{
  "tokenizer": "char",
  "vocab_size": 32,
  "norm": "layernorm",
  "parallel_block": false,
  "expert_mlp_ratio": 0.5,
  "subsampling": 2,
  "residual_init": "none",
  "optimizer": "soap",
  "beta1": 0.95,
  "shampoo_beta": 0.95,
  "eps": 1e-08
}
Rows from expert 2 of block 3, named by matrix and row number. Rows with one number belong to one neuron. Each number is 128 + 32 x the weight over the matrix's rms, rounded and kept within 0 to 255. All counts start at 0. Numbers have three digits each.
# up: expert up (model.blocks.3.mlp.up, 16x96x192), inputs 96-191
# down: expert down (model.blocks.3.mlp.down, 16x192x96, transposed), outputs 96-191
up.3:111150136130134110172095082133170129111139169137097187142093135091108120177119230151128134174112075099146176086136073148094118151146130139109176124037173145178131168094118120171105144146103143095126120037165161143136078143131168144108110131103073065137106150102157196164109109165125161147
down.3:126133134146170088115156217107109157142102095074135115154181157196154148063137096121136105128096139156051086099166126127110199146149082145090156157154132113177181157100161162156112096094099136152081106152114132108147122087116164165150124120067169137164118076153113132097101199141182110100
up.4:099100134100124210151105145189123166144137106190093115139134145163145123111106119069101183102146128099153166111155088088111117105150085142138100164094112095087130168066127196132117103077140120095142091105128023081116153196121063145146119105080124084159108145144084189073142119163112163205
down.4:160154131080105115124151115092110116116136099070195157120157105102137100121093217161162081162120124145121070156043120168056127182094165122160127168195119134134161139190170080084099169129139109137071130136155134120141121086108193188119104153120111095128160154150151108112104170107153127022
up.5:148134087096136174115127163113135076148056180084215132130111157105158094131136089153071062127132158159114165133152124132185092171124179142062149062133138201108149080106136139077149094119155163134106142128193107088109074118132146148100125142146134083125134128160181115159111106134109132123
down.5:099133149112134140108104097135159162134141061159052115186121129087158108133083161141134141098142079137152086160050148100192141101137122110157131146130066101133082136129134137175111100157075090118132188143125082115119122104094158107136146104137126195136134092140130163152141133124121140134
up.6:147150139160137113131118103127156158147163162059113053066115070147128122149112109065146127184114113038101107150146074090153136117142219132146144110135158116108129103093148148110058131098153053098118188140111120086197103101126127098081136144099164083130174124093099159083076114133125091212
down.6:135133175119157122118086140103104085118105111220082151142129166125155210083125118178128132057148073107137109140104176119128164140150112135134081144106100156130125131127074140134122111145136172111147061072164146113090118162156130167131100134117127126161084068154144093085114130067147144089
up.7:102157110108106119077146113067205130153157113175151162111128151175138151147100122126198094127142094166092147222164145122141143060099155125093117081107129141126103126056065155148167051153150051139174138135115053183156118124103073137148056169130144137075135090093116162061122159092105141181
down.7:170173147123128143153108152151145109106126132154144085123087142096122076094058133159091154147111124074172184143094128125115163151139147117193101194098207107134121135142148119100064191103142127145113101125130172162098105134104139053138192086110149108149142147213149070131094088148133105116
up.8:115139216161118127130122158209132115100176082151088066090142143152115147064073131148140138109166092083127037121134143086197084107084152101159115130084156079088134147177077165171129140154194138070143112180085123123116134124078124136084111177085160144060090109123126087100107149106155095148
down.8:090141103081154199176112146141109084142146225179146145127143150163171151134122150161116135118101159156086156059150086123140119177121125097105085100175111146143078124154127086135156169093155100089131197069168160164239146077167109080097162122123113099183132113117058151132118087066163217110
up.9:228075114074124154132121103139120094116127147102172170188123138149026090143122140144117147142084139109111163115151106147080071148077114157080096188147142122178144098125116191088115159170121080100137098144125107094086207214142198095088145127151125146111129115140207148146204105113186166118
down.9:137167102088119171144135095159170120118122072139153129084194109105106127143113074118139110131096135164162124113110172124156151108178139066118099056147102193141133132115185093151085080147146115090084141096135096103136163118164070163177096102140161131159138158132099122110088120071116081175
up.10:160203120154049163113086101171058154084162103149145080110159126135099098132135146122060137127170147164138103122099136105179092140163138170133119125086118113182143141181111099157106087101104078106146142197155160097141092110130159140130130097067123153139156062139145109129111133135163165196
down.10:119105128157181171133155120115156100118053201144149112142127129117140162099121168181150120153054065144105122115071139125092092127076163118125132134161124121069148112106098103085165066147119126130133067081117077135114108116145131141109092169150146112142141190078136101117153071089069125113
up.11:110144170175202102113173163087095100117224158143129175177162125111160165113144125126115094142121103124128169092112102114160090198154085134134050119084115100122164106092057149121126097128162105092138082154062135153122133117120100131137125110195106100176110119163129151115165127082153160183
down.11:106104156121065126150101147108129147138085165100154142144103138136119099168136104123151169137146159102183123134103116177193151172091134124113145146144152105110118159175150133163101133117141110189108107036216115134109113094111096053116140186151175174152121157108135126115097136151119101129
up.12:120152134160201147140092139091087126137130182136148164172140154140101140144144156193077152182084144109055119119079131162112172145182161113159150143140116152089169048122122059145119074131182096144137218097155134199137081133141128192100142113143131113207095113102153111131162182156129097090
down.12:090123125155141062125152177178131150064146082169117145111160124072125157100104126114158157089120099172172114168128131106156085143120150113128133109146094088184138108050127131124180130081095157119166085111059125111109134124102110039154090144103106103157137164060102143177139125095135137108
up.13:174079145146104163120167100158118134118091110138160139135160122181115050102154144153129141167146106149211152165096175176160097136136094168118116122100100145124074166116144142116154043084043140116171111149121138116177102070107106104094128098114186165186169121127122132132121185114113133168
down.13:128163138145091137107100104137054135094181137118113145083139146080075172107104128127136133094155193119116084104120076109110103164160169140128163186103128135092129112145123080122116149176135132161079163107178095107054159150150133142100174080107071107096144135212160142119205068138096142133
up.14:103119119106127191096101116154115096175138105118123102092160176087104153182116116167083123069131116135114101138151139091102161156086183160130124148144141121147091151177173129149061156122149171172090140156079119089115133153177122113141131111162108124135143145116109158111156101131156159087
down.14:161170165131153085116106104151094167151068104165125138137123095088115108032118132073157152144103057106134164146160180134153106069183141118129100086161132137122139118126119132154132093138173107122114156117158089152132087113053082193156118180157159092128108125142105093064132141160120113186
up.15:072136159124109170122089098191167152118108155126129102087147150182103150151115086049135183160124156119183054136092131088210164128138095114132159084074144130176125227100116136139141167099099144162190107121144138118129151139119163107139113179100162128111085094154084130086151130129119148151
down.15:162095116187128094130175098092124135152099095124103172138154078102171177127130153124137075125100100157097144161116053191084106166146162133074070167140091175057104063179172115122114130079151139035107185135152144172131092086101186118138165087111130152143137116085167114223101167123132179148
up.16:114125094129073118124105116049078126107105132157099127139148115134120132133107146137156100151129064095106054129140130122159131116152153113119167132169126166098160139103165117124144163082190122081190098145149127095099125088146150176112099120177089138158128121164139091110113091156199116106
down.16:118128178092141156087076178127089107086127179090135170166145116137139229079127125129108129081098181117097164174081120144116115071137146117155059101137109112130149063170114128159165117123104165097113167124156169129105072127092107081151162104140175108091116110101080194187131185148075097151
up.17:086169097130106083143170166141112144103157151082167126095119132117185120142140120102149113129141092117096126117163125101173109060099186084131164112105099088165112190122162142199097089185147111156184136090166120155154162180113102109102105143143142087111104103146130118197139129168108084197
down.17:144123147129106128141112149137141122161127163162121120158138104135121120121136116132127163197106137105181080157136126133106153126173137090069151113105170167160157093210101125107171141102183096073132122110081142154135141135093171114101104177076116160150082145121132169151079193125134102095
up.18:087112157151148160140139181115185164104148130127131144158078097126114108123104156099124101143121084121139145174122174139147124115117135128163146088128105134088112095143098105139127097150141111130136112101151166191154118135122083157129114144106139133105150160072184142106090181093155126123
down.18:166130090120099118146119111157095126128169145113150115159121112178151137103187117119106132144095143132164068125139095167146190129136099165143110124113098113165100180092091160121138099122140144115145132097110114073089122142129124133065129138142150136154126141137157161168143100118137158120
up.19:110108175126149176137118135085125154096118148113144110126099168132148134130119176137146140111133085140172171082156099130092107110156118122147110159080087149105135176131091129189128119124078110169155104138145122119085086089118103136127148106049101177171135108118156108171092157077105142160
down.19:137122147130123122116115149113139105146166113094137145125144112155133156129169170150124139125149163162072055137131121107161121086093180137124127161156169096150205096158144151108113161100087127089147137129113139153166153139161171112074082173154175112142103143107160117121088114178120111119
up.20:092095113144073099144144129158106149098142106118150142149116128152068069157134103131111147148143155141160108117076133142132076141099122151132141127117151152120172099118174120091107179171157078106086146098122143140162162108137101140119140130120180085167075190078132173124149080073185135142
down.20:094118132107117133089100123053130137142140141165109168088142099133182149087113101086107117143129137090123161145097132126089156146161108060130141136158139090167150170135081138098113123113119148142131086125062100088073147124117113114119098165151032138154112096168125149133163178146081115092
up.21:133107151120205153095117194141118146122145161138125094109058151157112102128120162125130090108193125096154128147106135141205091147141139196115103195158151139079092122102062110133167089085113132110138156139122171131107167089125172112155193165148139128092118139112129136146123066154110107147
down.21:134120087151158151146076113167082119086139111096092123153181093143141144180139087108122177117127120145090172099085127121137142175132108116176105139088130160114132098099171116058124080126180137075209113191106105085139117139140159154099094117107132133120099143117122135113120093108150168153
up.22:156155057128111119077140137121136124122158199175093143134153121103163186151162126125121149133096115102058155175112125094112149149132206171157196140159110165069178151130130159119167138062117082139121119099133134121163140186074127108105147096122111072151136169118084142094117171073140148126
down.22:101111137106155139106135162091120125099130095164132148169161196100140118109126157098101109094100104175202158144154128165078099139095065160165073074111156073163107144137109145073076122104109149154123168147126140191100122094104121173124140189160144119129165159111124161177125097148156100132
up.23:151107082186095122166091122149113127108148128099121113126103120182183107059171149131050136099119133066098117179147093178125093153166123141113144151169122152156062136174126111051142126113103082099153157080170132101119151118131131082110080139138169170187124156102101115079156107108113135119
down.23:098117108095114161122078111084152073103153133164127083095091157141063124174136062108150084095107085207151138124153224114109184131138135144160123122086102128134169092070163106112069090106163156077145143124116105144099115185142070175140131117131105086136127111133190070147145137081106148169
up.24:096196125171139079147137115179111162128149165119105144136087139086125120172104140166141117077193099113116168107135107112159101147114085147099138154098141164114130154175090121164108128140088144067118129137091193159112112093142127146153115115132116101100128147128100095111104101165105115081
down.24:101116139085069180067114144087079139140101145095139131104090180189111102112118106127156134187097150171128145079128120114103117095141102112100151093124136166153089134099144140104214104114178132161141124118119127119128150119094152110102134106100108133102080137102087165082114161071090106120
up.25:048106094086054093157141193092105147205121081164146161114076172114165105113130132172151109133146135107095067142096135110165144116114054063124164111188163140205139159187089144129156133049140158077156114126113156093115115127069123172080115144140100095185158169116119096115072159135147136162
down.25:145112123151134176136104125169099103137138161096144150180147100133156103087115062034117142091117113168107126141095117162062123119136167163137096169084100107098130203114132127122141084120099104129052126170097075114102145171083085069152073129101094112087145123139108156166153128153151048106
up.26:164130122069182093134137166130167114165183108101128105093127113186130197126112089148090124143142149169149162094105074128126160125070160168128091121159075117072117148106086089111093114162103142164166136084120139127106123060101097171132150131117151133164132086111037133161079112169112093076
down.26:065056157173064111161117051119118130133128116099130126133103158098127077103180157165109141110121101167117088167148116129145121129187092102128145194125186126153128101149142188185135190106153144096092112140109143151100124146188105105141070138145133127099080144128164103077135164100115176138
up.27:036191173114161120162164182151116167125162136129120181134083152145072161108168117132114126146064104152160087079081134096146129097109144110128108124111082103089127106139121134132086120162077079164067113133191201139125143135093134071099171166099133175131135099142162110110122105182152159150
down.27:130085166134115121156139136080125126121100159087153146107162199166164104136132145120146111098205132108080135168128101131129156122118131112095086193101167156133123133130104125127125136168143157119158144135059122101171135144174093160112080118119132149145189173090095148184108119116101143121
up.28:155154160122142147165090098170138125154095136134101127130138148119166151150078112132078082120182118102078146127064040147101126163134149171125138096120126128104127133145149145146093123162151153147137152052074126128082159165128130105189122151115115152190104136144100167161164131155158091063
down.28:073102079142115118077158097144126178132133080107127135117073130138116103107188134137141171125130122195140129112197128123143160100088135158229116129129093132170099088099147125113159112100151078096124116157180109150193071098121162136185074118154121095118165086080085118077132112129123137100
up.29:129128123105179145111164068130159158158167184125162111103121112160133091086143164170106100189145132134111124102157089195174138164177154058072125117156163118182143121122107106132175145114149123124088125151142115106121136106119116101070171127124072147125146159225152105119103088202152065115
down.29:158103120105176129118116099114088071062119081108109151170138134158115138154130141081135158172159138114186135131068161113107158151096151131148165110082157102112149148138130162129181171147115163137114115090122099109145107145103124160126133129123094125158116077141121160130116127133109159066
up.30:084103089129140061101120176166141082090172153148127178098150190172145123144117115146098113172109138145046170165092104152199125139158095179116159124176152132181101106090182092103120136100131202147188147089092152167123111109135103122131148135088095159132165088184156148104044109053137119149
down.30:145167139134132201169134129160209113135148111154148093150090107087151104161164098122077158108151086114123146092118119168086166148132088100087159119078107076116129142124111118157156122114163026172093138122148096141098114123106140119095179149105076090175087134096141184201153135158115125090
up.31:102136032074091123131114076084137186145136158089142150158120127159150114078151123097145120106145142106131161119095147102144085127106138138097090154148154107125165146123115128097135171101102122091090140134160148161180082147135129151109175152127148101121097159146148130105124104102105152111
down.31:118102153169102168133110176165094131171125142156109109114120071100124111145143099155174155138132165137126161171087179148082154095139131108171128118101110129050139071096177162111098182139084154127135145122084169136094182119096148094156106133168089186096176136124096172143146175154140071122
up.32:071139205130123081120098167125108154090144141198109153156148167082130110125100126144112167123093112136194173113110105126115171160158148140126107061115077136080119210162145123152149048119061126104091103166104119095099114151055137118160117121151170130131107094089136190140126151133156174238
down.32:096129093157061172157166151123093105202142124130126127144121127180173100133098187111129116160174114073093146203041123095174071189135071156049110147136110116132161152155161153190163155130141093126156131064205155158141146085127151163079148132098178172200175195133137163121168108121103049106
up.33:132067114126163161163108187084153176125127119121062099084181184143119190202064220073099075148139102152104152181054175144099142124156132052148126141098104160159093145153115140044076148119122126125180138145142135070118184175166138172177146097094103093173143138152136160141145084102104139167
down.33:152183090149183154140119099114105122091122134108150100148106041123169133140145113133066111134154184133175123203168120087170120150120128220087124147070119110167142105130152106168121106157140049165088088175126141165167120159124127146120118161143189142158151147102079117141141175180170137085
up.34:076147096102115147161106138206140169126157155176147128123122138162152172143160140165085118176131108144138075139176083109065104155095096123138104095108165111161183095187095178164135156148150168107108104131108127123152166123164123141146156073105164092156188099110127116204148136098139148154
down.34:112155177123158113092138160118129115158106235094176117124139085140119122152092088109149140143071119143141118141044118139123009085138089086097115165161124148066100154159129158141108167171088106174088140154134111125157149182154137100161113167097167138088110073071140118142212191139154102145
up.35:147130103114100132124109113150108140106100179092098146147122167161173118116148104111137136131097130114142147112160155141149131104144170121132167172150106132123112122150137151109111082049127132156111135111150120127092156150121122124137094111187120128088205104124140098144078110136157112121
down.35:083171116132159120103161136146141079148112121177111115146119093103117137163098162098119144096154144175132146131133169123093096134111065123138111125132134122107138132124135127142111098156124142154185181071089143149116085181134139143158101085120047109128098186128166111173154101163117130183
up.36:161109146124150159155118169098126155130123131137067119067122061135155163103089124138154154099220159111139128161063099115180061105163171129094135101106101167144177154168112167160165102115086138145170087101141140128184156121116128075117151110144079145178081060255115129073129209062112155128
down.36:151116149125143144075091114111128083109175125117153118117169171129125171138148176134103106133094129067091115129158161100104125134116116104119121150096153089078074125126145105089078185136135089160094131186088157126090128115098154220117125156114187105063139132085105149148094135148140076119
up.37:147088107159145172136145128129137157115095168171162112102106142114175106118170159210097150141121137063147070186145129095102201086186127110145143088152143098166133127172121134094065115144135137068166215135086138121188105120130112126144152080118152103182106144114096116167141156066097144108
down.37:146175146112128089164119102146123099141111141111154132124118098190074137115175081060133072136125151113192199118160072129148103110066151108082117119125128170123124120130136131068178145114125146167105100138152155115120178115124098118126091167168108164033118143126173082109117109144135103164
up.38:103148129099090085158132162151134139063131120127135112114127139146171097110180115108130150127150118116105205134115113115130100161114141126078104047056120181172178137155094107084160087120151125145146150172130093119189121084133105105123078120172159134157115089158143148109091112151129190152
down.38:083088171141139147107108129126091117137141141107134143148127131154110155111090121111165147149076126123161089162098121103184182142100126058099120166157085129101170118161175187146101148141099134084116118127159143120047154152130125152103137161080121125101164151151143114206189128151112124174
up.39:181173077088148084149112083174089207099094122131146121102066133110066097127162112155090114093141159140150108128143140161136071140143140045138099119113166084122166100101137086097115186145109139122144154104112113150115106157170131118045148117125154150132153129153135140112097149127169180181
down.39:132106123152152120138063153128162070093121155106134151165102097148151108124125133115171204161140094102172134144149115132092119078090150170147168121110091189185136141132132133141109141150086124090124114161135144141108104160129120197134083141168101118104145190076159110159150101110100132127
up.40:131104129101147075090099076143139154068151128094115074166166146165057134174153127123138135144110116104160074088148126111089144157156108155076116179104154108117123140125098087176152098120104134196201123126120101139123127132126184165115162153104129101116087088187142061176152183126112132116
down.40:134132127151127107141139129111101149156149106149103129080111045096134086114109139196085124110105153163115094140131156087128158101106155111092173040119114147138127112098145160122150195163120181087148080149128160183122132130173113106137096124120129152139180106126161148152121086148124086131
up.41:104093117124140113099165092156151082094131111169209155083098106166116182167123154148165118105120091150085125177120138126118126135117128158106164124109159204110138083108113105132115167134084136103082138159201211144109077097116121160075070208166136146085130096114158066138143147128139121116
down.41:130203181109149155149108143098135134105170154094075146134122141162129112121140076112134131065130124127164067055168128118179178092126083137151117101161100101159169177148165134130119129152138125130175120215071093153124158158091122115120133114101168146162105164128067156155111072106129123194
up.42:103144069171151166120111167146165135178122205112093130141095107140099082131100144096143202141144131080088069091126156122102043110124137122068069105113129156147091132116155157111195109075125081119112171105184166151127190073154096153130156139092098153159139150072115138123135106177121081165
down.42:101115100087166145130110130152072216118147110144147121133135115049146125130117111130203100146181191114120207132057145184178178162089115056108049133111151149109136113125191082113199130140159180106172132055119125173157174123131073095130097071116100104174191193142137189136091059079162114107
up.43:100173128097106092121131128203137146125133122116141131102115181083126111127135095167143099089140199111197100129139155074141076126155168160199133084158124095105127122137161129121105143171125152142143199149124144141134124111108111170173133157150174080140105162124146109134078155115187115089
down.43:135159096180104147109138073043116133178079124175106138131080117121139091122174173131164139122150110152136148157052093121119152115098101089092165088124149156141150199100096072177123151129098147134057154146144152130127127089112151082091153142112081130125162098180120130129097114092095137146
up.44:106175165149176122095104140111120148176132100160171114155114100149070108146127103104100148114169148180065159121197094128121108112129103157124139122090156112145065101113110137132118095131177137147160122150130082099129127113144147121082080118155132116104102132124129135110148111236168130109
down.44:131098122111135159179128093161109140150067112067152097161122142111098134144126136166132117129109091145161131116125123024165102162146141150149133155148154169098123145148123117201157049171106132148095124123176147130155160124153125109169167159089149156158124134173148154086112084042146128131
up.45:167078174159144121131131107166105094080073100065117104140166094170106109159150122127161121136089096117110128095062078164140164148114135176067138139141116108147086115138161060106149104157110160145172155133113162175167082161073118072165062119139131180074087128090107118117130112083129122118
down.45:140099152102091134113135064070152149121174102109114106101120126078131118135145130146118125142165127151101159088203151126148180125161091110131072132112144152079149125084098138150205102086141123113115148108150126107075141106184124094137233088095084091144131170102147151117126133122110188122
up.46:122151091171138149132070149128147122112132091170079153121095234111153131133138108079111147131079121127153129089160157108121138042081126153131133139161103141092088122148140157146126048159168119146084175122150124124138122143109118170089094161127255100158131165063083114073103096134120081091
down.46:150118125096091124193145102132134148103080121132108079114178130100121112182093141142161101140118104138160147188127087129185120127161127186145087104170117121162141096184090147140129094094058128126170106120105092094162133115144088125166090094119101119147086136121158063114130184101147114117
up.47:117130121128106109116143112120163131093140094137123166115067090119135180069140053109114083090120101145057168125070215182200192134144141127146084114143111106122167110099165150189084078102129103127113146191100111132116122132138073136142112130129054156162128099136087126164131158141149158088
down.47:141111117146090104120131117174076173124143111118113091129098192136070098093077178155108208151154134131159112155160059086112096068117166140146141126129133115217124137095115147067173156151167105113151162113095161082110078159098092168111162121167131132140149143145136192101128176090074107081
up.48:085121136060159129212056181100105161152074134126157131153207128139084087135131124160114138139179130117085116172151041147129152047106155075113109093175160123137152137173162148125060102130110111173122202160141134133173162120162111176118199126117161105132134118106138123152107148147121066103
down.48:151118094185165126120141135148103138039166155131111081122147099084160161100128108103127125156121127122153118153096171077174093169176135127165124168105137145095125109119154127175214142138151148071130101099156128043111150151100156102090081155105142152093142114158140156117152117127111142159
up.49:100125124158113133164145140097180146133133210150093083105153108126230150090165185116139205143098117098122126149147139138117110159101099182120172138136148139147084197133160171163146093107101110134151118108152146117137151130105117143135052149102100116171146150165148119142087166060093149179
down.49:140163111118154158134151096169096126151133079070124128079131140160087142106107124138171074119110186154081176156109166146165139089097145085094111120129164094169091129134112139140154151110163159171135153113122127166116153110116147162083136143139145096163079111133144144087147098156182127079
up.50:154104142054087086167094123104083118150142102160153148112118112123145136167158111164105134186137126112131134159065063068054112148130085186139181140118151147151138145118114197098099194144143151096119130115128095108140145133138107163128101103157139140157153096159122110149138053156149164129
down.50:126160115109144137061095176170119122137127156129150158097148154154162211110090064164184076084143142166119095148080060149185132108120151107066147144099122152103139127157118161194121155106112125082130119116129140123124105114205137152107112132140127133073115119134149129122120106143062090124
up.51:132138142156176135158135159132105127079168117120095180118108149160189170177089108110107109094101111110139182141150135159114170127163193146121080181178125153106153124113126146126143080122115085090073105114079100114112104170156101133106182092119164087136142126083115162083159055173130136136
down.51:122134126101086142097143156093150118131128130128159123186106175115078114094124125118117130086155082102171122158078121036133113085118134170160140163156146129135146144156082135133121142075114133136108102108160134109156167100091090124089125104129146182124099161120153126130076160137084154078
up.52:170053131041179155116134152192101087208181096185106155063121174026120223132116164166192144121110179128158101140118063130061123124116141128118112134113103114095138139152093055143119193119099102163105026115163101126136084160161091170135147119172163094099084062102076114089132109098182120175
down.52:047176126117120106155126108146140125083152127119159157145170082152086113099167123149091117085086095071072127092162176096105131096092151150121154156204167165161094115153182173097084122096146108115085204163082167130168087145095171167100107155165147130096121171079097140127084180137097142110
up.53:134140148138084126159098171139133109157158147100143099122105101114109132101114102082123124179154144125138143123080152107152126106137107140090172135180122136153136150128171160107127123178091112139123132167084158075093148105167072171117066170089108143114088133100138133142078147119113131110
down.53:132143114118183182101175138134122149062145103108122138095087128179169145105085121154078147132149090118091099112107121162121140139109160124107151090057163119139154146131138148138111134105135172139125089148132144175146104142070161097118122133158101084135135130179115149005187126145133095113
up.54:196112092105145089063139162107150130154128177101165093096209109064143124155132173164122198133085117155153133112182124147090154186122133116135126148149131108179173118127125147115152166138114159124106124116142085108164148170114167133158174091126119111125136109135174099157155139146145148084
down.54:087116147144137076134153128149142111172146099147078153142110068154140141114115094154176116151108178073134117149094137128177074133099147128109152106177144123100139128157145168146165141115128113100119144091100121139132174106152115110134120155179122149162074123158139097114159114102098155166
up.55:127146184163147092103133096171102091129058220179114105109093109116103069132096086160134134114093109205098123152083180164178065114129191127133115124101108164061080132195114108118097093079112171127131168166115127107130120128160128141147152098128169166115111114109107174143174145160160148160
down.55:122176099035165135086080107106135124172168120080122109132130200100112124160082159110124101076164125039121132134145132097115048146103114124096153071118109136141147092122113174169164142094126095113104131155203114157116121116181138144094091153132149060163165118145116088143134085132054128132
up.56:169125109171096170119138156128134104094086127137150096059172099173172101138101072093171084179137127121124212148155185189090152110136100138124124098120156168181122153127116095156139124111148130140100178152119099148202144150150130077149115112160184150123108117125111152056152126127177132112
down.56:142128158127145143078118143119172109117168135160071151141072133079079149121160105144089154139071116107158110121103146129161111116141171135184106131154076072140107089109126150092111109123128084139161113079100128150108148091119131186147180079134131099106131137166140123124148107112103104159
up.57:110087098105123120123126082166150061161197190136155136153111105153126121102099191125130172113077189165152096092178140096121089148139095098084174130106106087076168110207138141146143146138126121074169160161103126090076107148083097095122136113095181082140074137126144150129162127144127104127
down.57:140178121112152139180119125106103193106124159112081121097085114113071098117116082142122090124168084074086134069096145130137104122106162088116144081164117164173102139102141141132144114114108114171101133099099155146148128081183117149181103141157077138130165099123171090119137115050137084096
up.58:120119154142127133106160122152096144125124170118137102066144089111148054169122131132116143112105097130145083120172171152116179147136169176137166122121165127106088123173144165116113191114133116101176155098192126120155153147183199090166132159100106066115081130134114099140096098164123173156
down.58:098157110078142113141080172157176135171109092073037098122165124127158172081163098102137094134100144094110197123102136121143081134114119106079081146148086134110060101089125077136173070086088126109104136146128166151175161145108128151163088075121132104154133144167093145136128163140147135130
up.59:118167152105134117119104098189085147176151157100115131110051109149123145128135086154129112129098124119135122113124144102168103120078184161130100111135119086081158164157134072197128124100159171146116127147158119160126128161082128119089076149122132169119156121103150136154112101135112065132
down.59:117122123080120078117160147055182072140059148178117148162173158100137079098109105132118187121136126108127141188145159163104103116150087059135141120138149161111086116103135164156192155058073085096115116102055063098152130172153167125147126079112076089146138122126103149089079138124102174092
up.60:123067102172112152133102152143151172150130083104153202110170170212154118082114085128172125080125185161139124197133102160097075195090095117113118146156106150127175133076112159097103085168109171150086146160090103162098154118172111101076140179090142168178116137149116098159128066110118172134
down.60:163144064175148091142088102089102167078139100199136114169132086088105092183079108165122131148160156119136093085066174114171160116138136136183145183100168109154134072140203111135106096124074104127118145133112130097125148138126126159116108058135101144122136162143108101128128109180108081103
up.61:085144114133134117157145123174117094096137104135154070137148156076120150129170121108118138084189168154084108131124126193129071197088116128171134138159097150128103091204111131145136147135134200119161142116125166127130147119113171137147149179125080149147105087241121192106136128116117123091
down.61:177140128147127123106138126144185154157106170097085146149140149139161105127102151133058134150090157119167152070120185076139162132183156149105185094086116152081132144095123094138135157151137085130103109156122101107095125180096114164117113134172161113109121109087138094172142167094132163136
up.62:086143096100135127148143091107179141128162135146086191165126198095113111076115209118156170125112154148142123137082104166181074141104072087069106112104119138089161115106127145176113180168096110139110124114124179167178170117139058153132205120159109077109134101115104055118049081172097097111
down.62:140095107146127122161114143102133148096141174124163082093154084135130093118122135118119105127169130102137137116140153094127154136105140102126132100159174099141172134149172115075138093156138144125136085086064125129114162161126134144132049155073085180154122137086179181166223163116155142081
up.63:115158157173091115141095160180129159104118136118101159118135129121155101102104121142102131108124152169134142090090105129149108164174126095107120147117159105142151135156121076145047107140107225103091124076080171079125174110079092116135146125159147079107113116104118108125079106129145125121
down.63:084099114119107184149154112122107123133112130131160145169102158122149121167193183097133149182179151112109139112172132121096191091157118095106199109162175192087164141108139146149154115171153078192113117145125099135142114134143080156073080145184086177090131117196160069152105139110086064094
up.64:132139114136170129143109076169103131120156167170145117045149168087151130144177119127141114112110130065114152156094137137143082132129136145119140074120138156210100129167129099138129159118108113178107134150066202216073157131113156114102084122087097213110110113145096169180153095083067106158
down.64:110158138140155123122135154086145191156085154112161128166126115179138144134139114079072088130170061103141152084130140159136143090157104120158110103125094097122168128058105131118122098141129144093165137112140093109111087149125171129098135102030084121124134128112153102095125118185152131083
up.65:137201056167148085151085126147140184154130170135162085155125092154127100177109159182085105166165184163116130105098114168123125151167130134105140147087117083104092088166090100057113108113147103195080151130155103141183050129122093099146163075119163103119119183151116141104150087105177100126
down.65:079098141148098140104142162090128102056107154132145128135080130084122154077141120133115197074078078062173116154172151113187147129081125191138125116113127120179174147065140165177136168199082142131160081086133121148135169150161089153118137149151096144126145096153135097105154149139122132125
up.66:117082097152117120119112211082149098164146152118105079146132134107106103064113154153130125110149141103123164187139053078106082159153165157150131133091149098115111155160102142139093143079084122189124095168131183110159127103124090161131144144199116133146128121137141111124128079191112103101
down.66:126179140151145151121084130147088142106116080161175091091156104116202131140137167087103134180097076146140120128092173120183121111105143076036102126089132130153108114126128137103121119152167139106156161173086128121144135120135129136108131188096185138077105173151167131171132170094152176174
up.67:155089189137163073096136078074074205178102226143181156097105106150121096116121148140104181163211092170116178164143112140154095125136116079121156146180142141119129098149103108137155109051147140169153079092193083120124157053136141089145189135136120207095188115149175130069077097170098106102
down.67:119167125084205147169184170169053081051139088042158130146086177133141157112107142095123154122098160114156135119146090166104098115099118142172117097090151121119089131155031088141133156145069123142095183130156153075165128181187098144086086068103146082131113111104136163177124148125104130100
up.68:157153161134078106159080093161140065120139193102170153153124143094187077106090119082163097217140143164152107139151114078152087135098097134163151146144162099100128149122112067081101172125181126137121112125138172072111128077147057092097135132196113088100125157115119135144162090144161153122
down.68:119143112105129159142080160152137138106128088144107124129171192072138078193134149144131176096074094114087091082173098134103130133098111152115234132096160171166073110145089182136143144121163144118088159113120149108138126156120154164160100166126061141145106123158125127134104189107105069116
up.69:139118160154149164157121109115099101094117161091078108072080138063092187119098151108172103144133139136131159083139118170146180120092097113187158166165126146186101100132112051113170095114111145151084135124120098154069089074124093167145095148099149065160109127139155092078127115098125107091
down.69:148173108051134133114165114147105219165159039140124114158106146122159123101153143159099145121083153122101116158123154130107120099183164171088126085099132111085127132104155176082076170132122104138203116139100110089084149227142174084074157084158125165099080054112082177087118143134066112140
up.70:182148114121140196173077133097117142172143147130104152164139106121120078143120122156098138155112151144099139160107130152129075120109160123110075151131194105163081128132123124100191103123129089075125163166185123175135145090105135188129153150156148135118078148083161132170111173141114098088
down.70:122055098146180219065120086177153170136115144121113147115154095038091168166119140145129128119143181152129164109117158151153096158121120093144097176075171110050127125084187106136113138139115151099153134085109077153072117074084084106166142123121116121112166114182066184145131099145155165126